{
  "image_size": 32,
  "tokenizer": "char",
  "text_encoder_width": 128,
  "text_encoder_mlp_ratio": 3,
  "text_encoder_inner_norm": false,
  "fused_qkv": false,
  "patch_size": [4, 4],
  "learning_rate": 0.0017,
  "max_steps": 7500,
  "batch_size": 128,
  "epochs": 18.9
}
Rows from block 5 of the text encoder of a small text-conditioned image diffusion model, named by matrix and row number. Rows with one number belong to one neuron. Each number is 500 + 25 x the weight over its row's rms, rounded and kept within 0 to 999. All counts start at 0. Numbers have three digits each. After the name is the row's rms in percent of the matrix's.
After each neuron's rows are labels from the 100 texts, of 14976, where the neuron reaches its highest value: "tokens" is the input token at the peak. Only what is clearly more common there than usual is listed. The data: photos with spoken descriptions (Open Images, Localized Narratives).
# fc1: MLP up (text_encoder.blocks.5.mlp.fc1.weight, 384x128), inputs 0-63
# fc2: MLP down (text_encoder.blocks.5.mlp.fc2.weight, 128x384, transposed), outputs 0-63

fc1.228 095:499502499499499501500500501500499501500494504495499501501504508455490383512581566522527500483472519455519464453490543538542497496486523534484517484540464510531519512495510504485472477527487500
fc2.228 132:499500500499499500499499501500499500499500499498500494501502489483497468498389449490440523450463490516517524480505526601499411492541497517517493500490537488499505468539456545515474483462499519
tokens: ","; "w"; "h"; "k"

fc1.43 093:500501502500501501499500501500500502500497500497496495495492501435516576501507471494505510493496497497506504547491557585546423526514498502500474516541504466517519520514429520526452492519547541
fc2.43 103:500501500500500499498501500499499501500498500498515498502510500545495543501529469474494491538472483534477560532508552469540526443534469521493477528477545468489474481485454513496483496469501529
tokens: "<end>"; "h"

fc1.47 085:501500500500501500501500500500501501502502505501512498497500483567496525497471512429451473467472506541562508530544475463465532560502476498528464546585477485505499528509486503496502526428499519
fc2.47 129:500499500501500500500501500501500500501501498501509499502498504458475518501497493529643469529510492499486487526503479443504568493466509491481510497501518533514515519425541457480485513509501484
tokens: "s"; "w"; "c"; "b"

fc1.155 102:499499500500499500501501500500500498500505496499506505496505506445492544500459523525542506541490539511484488482491556513526489513514506523503450498545520515507498516538497477491505493504516525
fc2.155 097:499500499500501501501501499501502499498500500500473496499486496555592470500504379496515408506485480499498494553502516485506560499549488525502498489530516468502480474489503533496469491517497497
tokens: "p"

fc1.2 109:501500501500500499501500499501501500501501501499504493502509504471491481499413479511500522480599528477519471503501494508564580525480512464531512502572556509501493522529514484478502504534488540
fc2.2 097:499498500501499501500500499502501500502500500502495502499489498496500454499499497488537474505495517480519460508452510480467588494494493468480495499499434491484482503417533502481446497538483518
tokens: "."; "<end>"; "k"

fc1.221 099:499500500500499500500500500500499499497501504501490499502494500432502538504521536529519495504520535530497483513500551540525446489483487530480496497556473486517516512530510484465477500502506498
fc2.221 116:500501501499501499500500500499500500500500499500500502498502498571513446500466476494457545518455511528502510462451509575508502496561501472517516489504508483479474498516449539496465482530491534
tokens: "<end>"; "f"; "d"

fc1.28 106:501500501501501500501500499500499497498501500504524503500494504613560459501473500469470507480513484491529496548493502515484565517519493509498486490553512505497491514479509491498514487462503497
fc2.28 118:500499500501499500500500499500500500500500498501507502501497496413416563504560515526492526492543588509472504469485481453518494490442519436502493528482489516496534512451527472497524522520501528
tokens: "w"; "d"

fc1.9 089:502502500500501500499500501501500502504501494504497499503486519434495562494492442543509525517404517574480523482492495468500471461561501497507527514544511488493460497516479493497499502582522502
fc2.9 097:500500500500500499499498503500499501500499502496494500503509496496480553504590547447470453503497458464466479479477535438498527513485505505498474503445481525519479508445479472496528477486484527
tokens: " "; "."; "r"

fc1.15 103:501500501500500498501500500499498496497509500501504502495500501551590554499476504475574493486515493556544512456476475428461488467529493476497476529546507489459504476475525524489537484479481491
fc2.15 093:501501500501500500499499500497501500499499500495503497501495498532525572505569513538494548539560511502504507609504486495524459553475510550521505466491486498500504496570498459517551504527520433
tokens: "p"

fc1.123 096:500501500499499499500501501500498500504500501503492499496497512517497425499514475470466518520468491478483530485494485497481579498509486494467500508558528495502493470444519520518495482498500480
fc2.123 106:499500500499500500499500499500500501502500498501503495503502487458435547504587555508471548477501532517513456510520472507467520545408520543504501503493495519506549519585527478509555492498501495
tokens: "."; "h"; "k"

fc1.365 097:500499500501500500501500499500501501499499505498498495504489493526537436501509528507460496451477500465521521560513472451470544523496495471515491502560555497486444468499559507496531496449506490
fc2.365 095:501499500501500500500501498501500501504502496501527505500510496481415486495571513507607541486501520512494483464490482455489546521417517514493522493488469521493511522432518484502483521505480507
tokens: "w"; ","

fc1.290 095:500501500501499498499498499502500501503500498506500498502491500557531489504570465486584511434446496472482531502520432503464470469508514479483518452545510480486488451450520520509522516508467465
fc2.290 103:499499501501500500500501501501499501502501498498534503501509503412485511498468517546482506510508443495514470486513481496510499516435534525495514513520457531506552514479523449501551521471517445
tokens: "s"; "c"; "b"

fc1.256 114:500499501500500500500500499500501499495497508497489500506499503580539393507550507496529534456526491471519472474474468465479559509484507498509514520551493500512483505442575495480523506515489484
fc2.256 098:501499500501500501501501498501500500502501496503502502499502498414500453497517443557493464481521535490533473498498465529478438506539524474511522472542515489489537521501503477519539509519498487
tokens: "d"; "w"

fc1.361 093:501500501501501499500499500501501502501501497496531500508510483541526555497440537432481491446501523515522549499514503532545524533500491519514506477552502475495499495478492525508489518468480499
fc2.361 109:500500500501500499500501500501500500500501501501514500504502504478476558504543542499516518510500488477498498487528511461520512512435508471490512497487449542499492471407489492499543509493486487
tokens: "."; "<end>"

fc1.289 101:499501499500500501500499499499500501502502492498512492501487491503501464493539505520522509454460491497556518552517523482449534552479490533480518519551443489511520491462591539504470523523507468
fc2.289 118:500501500500499498502500501499500500499500501503475498501506495551501494504460477475431577483453427511444479477492478531479477494513500480497515493482488519536451510541491519492454491488510537
tokens: "<end>"; "."

fc1.276 107:500500500500500500499500501500500500499498495497508504500507496436494528499465511521529485515489515519468499511492520568508424458538511532483522467535473494521507512562443497493448491548501495
fc2.276 099:499501500500501499499500500500500499498497504502485497498500492537537519504518452443421520489494395484504545456507525543505472540533505498503475515463540517507492501504482509524499472440507491
tokens: "<end>"; "d"

fc1.107 103:499500501500499499499500502501500501502498500500493501500490518542502432508427437531448505546557494502476476578501506549503459468518505503491524497551498500497498540505449492517461489512521520
fc2.107 097:499498499501501500499501499501500500502501503499504496499515489486470568500501576478467511474486524509484513458446523526520435487478482495492499509502470464484537489553470531500503476510498498
tokens: "s"; "w"

fc1.372 099:501501501500500499500500500499497500505503494506542498498519510503496504494401383503548529506470494523467500526463523572505478470557494510484462493554514486498509476471446493493469497487508490
fc2.372 098:499500501499500500498499501498498500500499504497486496505492496478448585506513593512480543506505512528491473515515479467504503507437507545494525522514454494493536514519493456481524474521497472
tokens: "r"; "."; "<end>"; "c"

fc1.205 120:500500502501499499500500500501499497497502498496501498499500504507526577500464521506583471466539488505503506458498456446489467465516503494533526491555520505486468505486519477526547508497491510
fc2.205 078:497500501499498501500501499499501499498496499497492498497498486514500422508486550504433544499492486496570468519519523515451420522477502515514498519495481501527507470587544526502474522503520477
tokens: "p"

fc1.172 096:500500500502500500499498498499500502506501495506524514499485494547581565500433513506453492487590494529476523475488487494509509484527502481514507482556533497508494514548443537525525497497505507
fc2.172 083:499499501501500498500500502500498501500500503498515497505512499511464501500604550456596575516472483495522473531494510463482490519515476458491500512419424501452531499514533533496500508551493507
tokens: "."; "r"; "t"; "f"

fc1.66 102:499499500499499500500501501500500498500505496500480487500494509437474508494599427520556533527498496513528486466468499512486490487499495518484544515540451496506501495460521526514493507542492484
fc2.66 091:499500499500501501501501500501501498497500498501489499501489502470540491497506434541449541461530551509450505531481482455533523507524527437494490493467554521495506500459518464520532485530518491
tokens: "p"

fc1.72 094:499499500499499501500501501500500500502494494497464499505495491496471391498514492512451523544508528478527481537467531531558520507511497499458535509554464487527496521461550483456486510538507486
fc2.72 093:500499499499500502500501499502501500499500503501504495499498502553493487502484462530470540463493479517529514494477524617515519481490505513512519498507481504482484499432469547494466487519502495
tokens: "w"; "a"

fc1.124 096:502501501502501498499499498501501502497498499496513494504482499465486591503558537488525461420456512535464534437527538527512453490503487509484467525545481473500508495486458534511484503528507489
fc2.124 086:499501503501499499500499502498499499499500502500474500503500489454539476501465437456458495469422448546486489470508460414450534519496501521511518513467452518507514499454519512479512473477472522
tokens: "h"; "a"

fc1.194 084:501501500501500501500499499501500502501495500500497497495498511480502554504486506486563497486480519570532538412497479482539451490527498489532507511540476489483524470477458521477503511490481540
fc2.194 086:500500500500501499498499502500499502501499499494524497502499493475489487498554468477560474508510476467484567530576542471510497449522486534490455516454570500495487496423485482513525526448505468
tokens: "s"; "n"; ","; "b"

fc1.133 101:500499501501501499500500500501501502501497505500502497501514513513494499505393454574558505474464460508412450503432462489497523465507512500517500459532544527504487498485495490518524482535515499
fc2.133 118:500499500501501500500501500501500500502499498499505498499501494517509517502613508482487489520514475484496496530560454404487498519507510534511491499488515466509489488534539446496533489487496498
tokens: "h"; " "

fc1.91 107:501500500500500500501500500500501500502501503506521504500503496557517427495479480542462468502536485474567475554529497485488536533476503505537474543564550510490518522544489493506482499466540526
fc2.91 098:500498499501499500500500500501500501503503497500497498504498513440448498495503516499611454502515551489484551501485509455519556464511491463465489513507531488480522500397515475508489529491486457
tokens: "t"; "h"; "c"; "s"

fc1.3 100:501500501500501500501500500500500500499498500502530496497513507604549442495558459534500550494519483510533476534490486467416551523519501523505471521570517527506511507500552485507502504488514477
fc2.3 100:500499500501499501500500499501500499501503501501483502504497497383467509500493559537537436493511511512478495495484518423508503444485482442469503487535467505501515517426515484487508508499496496
tokens: "h"; "b"

fc1.183 084:501499499500501502501500499499501501502499499503516494500487494463482518493438527482448512465565507500523509507525471473466557500463485477519512521588439471475486515497490513535521506494503502
fc2.183 094:502501499500499499501499500500500501500500502501495496501504503503536429495473414516510513563491501494469468504501510473513506485522503466457509498485465510505500501448526516499463521531512473
tokens: "c"; "b"; "w"; "d"

fc1.337 076:499500500499499500501501501500501500495494502495469505501495492510495475504514435502509483418420494463512504545514498480500507526494483484518556477570515489490509508430584536508533519547480495
fc2.337 112:500500499500500500500500499501501501502500495502505497499503497507482450496533520470482569470483437506512487438480503547471510521449502539494493510482467510526490504541493522495465495474510514
tokens: "n"; "w"; "g"

fc1.179 100:500501500499501501499501501500499504509498498499529499494499510453495513498429402505504507465416480551486510516479499512493484511535510467534492509555494502497499480482435529502449501472531523
fc2.179 105:500500500499501499498500501501498501501499500497507499504502493479480565504528612472588501534545527487445474514524436466485470470514501514473493502465501492485492539544508446501532475513471470
tokens: "s"; "t"; "r"; "h"

fc1.370 087:499501499499499500500501501500499501501499506503494490498500498465519559502618452467522519497447456503464526454505483498509458502532509518496483482527513503501504446432478515507505478527481494
fc2.370 088:499500500498500500499500501500499501500497495500515501500503498417491526505481458501453492460474529542535505502511513520502467481480501538521485516439501482525542518605489527516525521472531524
tokens: "h"; "u"

fc1.120 100:500499501500501501500500500500500499496500502503490498504509506443440480496484508502498546522490522562523467474488521502482528508496504528520505545568387496497504538491477494498493489523499489
fc2.120 086:501500500501500500500501497501501499499497507502473494497498497550537458499491435508484514533514455490487544524514513470522582490506495523492484508497557496509488462402520525526504514449519476
tokens: "d"; "w"; "b"

fc1.157 109:499499500500498499499500501500500500503499495500512504503498510543557562502477457532488514436556482454426521518489494497535496534497496491496480472538553489516485478521536528493497486514504524
fc2.157 126:500500499500501500500501499501501501501499501500497494500503500513450528504525630435449497509499484512503477472507506498488531511457496488509503518465402502499515523502484499488498477510477523
tokens: "."; "k"

fc1.303 092:499500500501500500498500500499499502503496498500511494510519502480518517501382421532575501513513519510453496487449499508524436432535496485489518468542510514492497506458457497495488487527481483
fc2.303 111:499501500499500499500501500499499500500499503498486499494500499536502510506497533462410535445443452505501512520513523551490420510483492526523501515481443456486491461537449545491481452467478511
tokens: " "

fc1.291 109:499500500499499500500501501500500500501495504502475499502506510528487409502540449563487546504480509466482485551499517484498556469502505496476521482559535498513492500513545504498448530556524484
fc2.291 098:499499499499500501500500499501500501501499498503494493498491491458469473497460503467423441470493519524531480461464565557491481493456487547498464494557477468502513512548465522496489464477479571
tokens: "h"; "k"; "d"

fc1.30 135:499500500500499500499500500499499501502496504496482496501497500521525527502461514472592510498526490486515512519493450490528487506520493500477539470535502484521497501433556500494537508511473483
fc2.30 109:500501501500500499499501500499498501503501496499525500501504488462455479502574447532490550462478521527531494496488541582488442519477490484519489491491537518489534497567460527516480523464516503
tokens: "n"; "w"; ","; "h"

fc1.286 105:499500500500499500499500500499498499501502501502490499508486513468498496498491435512552511400472521509492520481507490497542528498530493480475520445553524491515509489462491493470528462559491494
fc2.286 121:500501500499500500500500500499500501500498500498500502497505498493463430502515539472439589465490511503509484474498481596485460543508518521544485507458512517498477496573496524524484503502501534
tokens: "e"; "w"; "b"

fc1.231 111:501499500501500500500500498499500500501500496499518503501498493548530483499519547487512497439455482445526518569533484451441588563485516501494504513559507468515478484472572512488506497470535504
fc2.231 109:501500500501499500501500498500500500502502500502515500499506501500467507501522546476561570516508467478495453489482466485489536532400518444472527520498441529501541530459513484488482542491478489
tokens: "r"

fc1.103 110:500502501501500500499500500501500501499496509491455498505518510435516487504459457572557533540545516519477480480449525529520417454547506501494503499538519529498504517459503492507496493529495502
fc2.103 094:499499502500499499499499502500498500499497496497497496499504495524533515502563471475487428493496448515504554516492551458511492456467482548502458521530506451494525487482476522515519490465492484
tokens: "n"; "w"; ","

fc1.24 104:500499500501501501500500499499501502503499500506520489492509495532537437502573487538500530526447494462528503555507507483469545496461486449443501496566509488511496470551524521486465508554532502
fc2.24 099:501501500501500500501500499500500500502501501501504499501506503523487427500486506513591501502499447517488475509493482422479531499508495554467488492570466493488500509483520502509447518479507488
tokens: "h"; "<end>"; "c"; "b"

fc1.210 099:499501500501499501499500500500500500499497503500515505496504501473469494508457495455503486476447515540514503446476520539527458449516488490500515462569471483478510483504397525505470501522482507
fc2.210 101:500500501500500499500501501499499501499498500498504492499503495495499516503413477522549547491494463513493553577504502556499411464559486531520500497503567474472465485524471480485497474470497491
tokens: ","; "w"

fc1.200 083:502500500501502501500499498499500502504500493503535493513505490510517537495471539547487511425552494463480500535487506524465579469460488507465485506575487467512501497516511521524513465524502473
fc2.200 097:501500501500498499500499500499500501500498504500473496496502507578532464502530463465427510487502424503491520533537499476463515528524489490505496511506509518500469479484516520504467512454500502
tokens: "t"; "h"

fc1.190 078:499500499499499500500501500499499499501498495506493508507505521530499496500469501522488505566483442454476487559486499523505577544493515534490500485566493515515475478485537516510533447537492467
fc2.190 102:500500500499499500501499500499500501500498501501476495497498491547544464502493477464448501472480521505475467492485503543477489511547506514496490505514485469502507517633476504516518485499495546
tokens: "."; "k"

fc1.263 093:501499500500500501501501500500500499505505499505485502499506500448480523500528459542419495548500486484482476534483507525509567520499489506483500495563499486519494503533505499498512472542523518
fc2.263 087:501499499500501501499499499502501501503501499501502497501495496539489503495516545500591454484525562512469486529501435429487573506485498482489509486475497499488500513430509461506498511528482500
tokens: "e"; "p"; "k"; "c"

fc1.119 090:501502499500501500501500498500499499502504499501494493502503507492481444492473510509537553525444478489521467554485540485465553536465494539489506488564464499499507476474541502460502477517483474
fc2.119 094:500501502498498501501498501499500500499501499503481500498492490521562452500525439500456452504566548512482501496494470489514604512503499498518509492521505505502489527482507506506534466528484523
tokens: "t"; "a"; "f"

fc1.284 097:501500499500500501500499499499500500504502487503530495504485495544499420493529512493497529517483521445571505542531523524459578540468511500473516507566482467497488482484540502482489531497501483
fc2.284 075:501499500500498501502499500501500500500502504502500497502507500455458498500451497508485549473496479526469465468504487487506543515443520458497536528490441514508526517459518510486480468529489506
tokens: "e"; "p"

fc1.234 080:501500500501501502500499499500499499503508498506509497503501508451455520499413466516494486427568540543457522457507486469520582470481475460504463531597498470476477505505485515508485469506505514
fc2.234 078:501501500499499498501499501500500502499495502500480493497499498539554410499521403502510505532508493477503519533517508542504541507526501499490495485533533525505482500478532499498477528499504473
tokens: "t"; "w"

fc1.21 108:499501500500499500499501500500499500500495508501500504501508500456475437505440515475567459477457523512480506419484485479524550476529492493534508470546549493504488489430504487529521488516485512
fc2.21 102:499500501499500500499499501499499501500498496500502497496500495494518493503503495494496545446505454516537477554557447531460444516472511557518521498515487495520535494620548516505531497466495503
tokens: ","; "w"; "h"; "n"

fc1.1 125:500501500499500500500500501500499501502503506497483500501494493414437562499518560492485474531416495500492494475523527545525482523507508513504507498542488504500505496493459502506493473534504511
fc2.1 071:499500501498500499500499502499499501498496499502507498497496505513528481506402437486526549492508526505459549511504497485498459478501487488507459470464539512519467468519494530519499532434496495
tokens: "l"; "w"; "s"; "c"

fc1.173 102:500500500500499500500501500499498499502502497502510507502507514511495443504531438527474575532462493442476493538482554528521570533500506511450489491542502494551506503494535507506487503553511494
fc2.173 125:499500500499499501500499498500500500500498501502481495496488490498506496500474502504409486492492535506534441477515511596470451519528509513522511489513472485493521501586478505486514448536493510
tokens: "k"; "p"; "f"

fc1.68 109:501501501502500498499498499501500502501500501495531501502502500541503550496418505481546482436478495526470504470496471515507473482528498504523502488529532533491478477464500499483534480481485481
fc2.68 101:499500501501500498500500502500500502500498501498507498501503493466506549508608552468456505498484429483507489480545487421478458510470499497501495516445467518540494499492507489520499526507484492
tokens: "a"

fc1.345 090:498501500500500500499500500500500503504503492499498489493507501461537478495537451580547516566511520537506517509482464457511477448507506469485501516562521500480484497577475499505502491528533495
fc2.345 088:500501501500500498501501501499499501501501503496489502499490493578537483501478464454503515493471409481504522525492543534529437508579495544487488494514436459493494470537507536509472498502522512
tokens: "p"

fc1.192 089:498500500499499500499500501500500503503497501494537501506485509532515541500533433499561491426443456464490508480509504532489491525532518505480512457561546495523502453430506526520488496546500494
fc2.192 096:500500500500502499499501499500500501502499498502494502500521491426431496501490573470501523442449492539493514439507509494499456493443489490504484531499461517492513495486505523492481503471493528
tokens: "s"; "w"; "d"; "l"

fc1.60 085:501500502500501498501501501501499499500503500494474499496532512450515461504499509510561509578513523532478497508499498488489418434498517519517506520573510487489503509546469480503453508479488501
fc2.60 105:499499501500500501498500499501500499498500502499506499502492496502558476498434461531514451484512488515526495504462512487490536462506484514475498480534431499484541511476513504499515506482499462
tokens: "p"; "<end>"; "g"; "y"

fc1.280 105:499500501500499499500500501501500500499495501496471496504512508446522393503537437522591525531518544497467499482481525489495479455555499497481476507539496494492498497441529487496489494480489498
fc2.280 100:498499500500501501500501498501500499499499499502501499495493484506493515502497403546440468463509498517537534517484511518522415494461504512508491505537518478502560501531477532530519537445523456
tokens: "d"; "k"

fc1.17 103:499501500500499499499500500501499501502500501498491495506511508444468465495439457492591520516529514523477478445453505557561465441527489495495495475549477523498516485435506514483495481516463485
fc2.17 100:499500501500501500499501500500500501500498499498489497497492487475520528504461471534424487451510458513535560556501529545516426485513505573534495522525521460496491484550465492527536458484509466
tokens: "c"; "w"; "s"; "b"

fc1.25 110:499500500499499501500501501500501501501495501496484494508488514502507435507569474509401559554533499486529481553485514573512546545465500511489520507559483501506515508501507497504476488533516518
fc2.25 075:500498498500500502500500497502500500501500499505505492498502495531479488497482487512465534479456552497463485459450557510514452462534495445496503503532465479495489514525456519506465454551508535
tokens: "k"; "d"; "s"; "c"

fc1.347 104:499500499499499500500501500500501502504502503495467496500504500397455420504469536470533500487469546515515516486489514499549528463463491477487510498566472439482510494483490501500497477516482509
fc2.347 092:499499500500500500501500500501500500499501499503504499496495487555543428498480419489468535521497443465508532492505492569498439527557490490513492449524540538524453466524511542508467525501507486
tokens: "s"; "<end>"; "l"

fc1.237 113:500499501500500499500500501501500499497497506494476500502493505530500565507432518493423507537571492568496467553489494521517454505475500514521508521537456495493509544526455494505504478450502527
fc2.237 096:499499499500501501497500499502501501501499500496516495502508499556499532496564544480569476533451544497473513474472502427492469442560465478496491493465507467492468497470479487490464488534501507
tokens: "a"

fc1.326 102:499500500500499500499501500500500501502499501498497500503500496408485567500458473473578494480417520567491533477476503486511430456547474473493506472536509494505487468480487509488500494528496489
fc2.326 076:499501500499502499499501500500500500499498497499507498497498491539505521504576485464517480439474391499512477511507533540479477534491524523534489513487482532519494508457484530515488457482475537
tokens: " "

fc1.318 120:499500499500499500500500502501501503504492499497489497502485494456530470508597467498459504564488505496546548489497526516537486474543498480474524497524535474526488488504490501523476509534527518
fc2.318 108:499499498500501500499501500502500501501501501501527498503505500495418558498472565523604536456496489514505460510503495490462482482450500509474501500464436481481519517509496496484474494519495475
tokens: "a"; "k"; "d"; "h"

fc1.266 088:501502500499501501499500501499499503504495494501552511496500503518463431498492451480491521456391512529452504466498507574492480477528515457547518492554513489487466479495433496516488512483546512
fc2.266 098:502500500499499498498499501499498502501499499499492496504500504430477558503538566475491503483522531495501469522517497381509503494441492510477492520469484486507496538577491479486551490483471493
tokens: " "

fc1.164 127:500502500501500499500499499500500502501499500499492499500508508433462439500430569524585492496482526548507486481493495488504480481496489520507519485545460489492511511502516501494486491512496482
fc2.164 117:499500502500499499501499502499498500498500501500492501502505490554542501501472463473468514471506452511518528532505484541523575519512490508517502498520560481507488490542500532505504483475500512
tokens: "h"; "."

fc1.243 123:505502499500498501500499500499496497501500500499520501507483494558481467501487562473393497454485475490520509557528519488511559568473498534518467521549475488508499506513483511498481497437515509
fc2.243 099:503502502495499502499500503497498498498497499505509498502510506401442548503478494516569441545501518486477534491505513499531467438502491437488505511503547514514498511414480488499481497497497516
tokens: "c"; "a"; "d"

fc1.117 100:501500499500500501501499498499501500501499496499513497492486497529504580489458517488469490463495492495488520510511468446445567519488494485485505493559492485492480495510500510517562508502474473
fc2.117 099:502501500500498500502499499499500501501500499502488500498504497571555445503516482483504545515482430503499475563531502532494499532497504515512493510468460503508493464554519520491463479500506508
tokens: "."; "e"; "i"; "p"

fc1.35 106:502500500500501500501499500499500499501499496502524496497486498654533447499539455487460505462473484499532507563501486504465607516492502500476484523552520492498492493493486506485491476485523484
fc2.35 110:501499499500499501500499500500499500501501499501516500506507503464410550502511620486483538494493542521452490473501477473499449487469507426496516500475455510492475507495507493479457511527477524
tokens: "e"

fc1.288 086:501499501501501500500499498499500498501508496501504504507477498572524531501454547521539461479506499567498541503509458483495466484499469533513516524570469483491487506545515520450511505480482490
fc2.288 124:501500501501500499500501500500500499499500502500508500502507501482511507501539483491547505515494411475480512506521480418482500492533516465492503500480476538509505497386529475520519525460490475
tokens: "e"

fc1.342 089:500502501500500501499500500501500502500490500498494497503490498479476504503495461484451531495459522515443468475484491598516464501508507461521505506563499527493501508498400515511463509516538517
fc2.342 102:500499501499500499499499502501499501500498499498504497501502501425489587504527482453449450480508530504472536484497549424530500476495479508498476508484510491499464524539486481492544460501474539
tokens: "h"; "s"; "w"; ","

fc1.189 103:501499501500501500501500500500500499499504494500522500506500492555526469493498521499493497466499480432525505586516515475470539527469510534509497515563533490509485514488539504500481523447494491
fc2.189 096:501500500501500500500500498500501499501500502502514500499505504460448509502568574483476536492472507526464476450481474459476525506434484429487532497513442516505516496448528494479491494495476516
tokens: "."; "r"; "f"; "<end>"

fc1.134 096:500502501500501500499500501500500502501496498494534495498491504502537504503496414532562516432501499521459541485483474553484440463559497483499462495572530493487481445505485501474481480504518494
fc2.134 098:501499501500500498499500500499498501500499503499504500503500490463438558506539528460489537534515486498492485446495527480540450513444523519484511501466471528505515516487510475502535510510487520
tokens: " "

fc1.377 115:501501500500501501500500500500500502503500501500506500507494498440467541500515471507447550518462509515501509514496555570532505546507500489488451531541467477492503482489452512486470504518527507
fc2.377 117:501500500500500499499499502500500501500498501499488497504505509512512553500523449481482426508524470490480520540523510390510550455475493533511487541514529477518499510425485493528519501449494523
tokens: "c"; "w"; "b"; "d"

fc1.88 112:501500502500500498501500500501499497498503499500501501496505506495490616500433493484544496482495501574468522468493475439528491491490488516543482510527495481494502510520533508483506512438486524
fc2.88 098:498498501501500501499499498500501499499498501498490492501494493539579512502515502483434455537526461478485518570550473465470472466572512531523496517494509474517462507515491447514530496485502481
tokens: "p"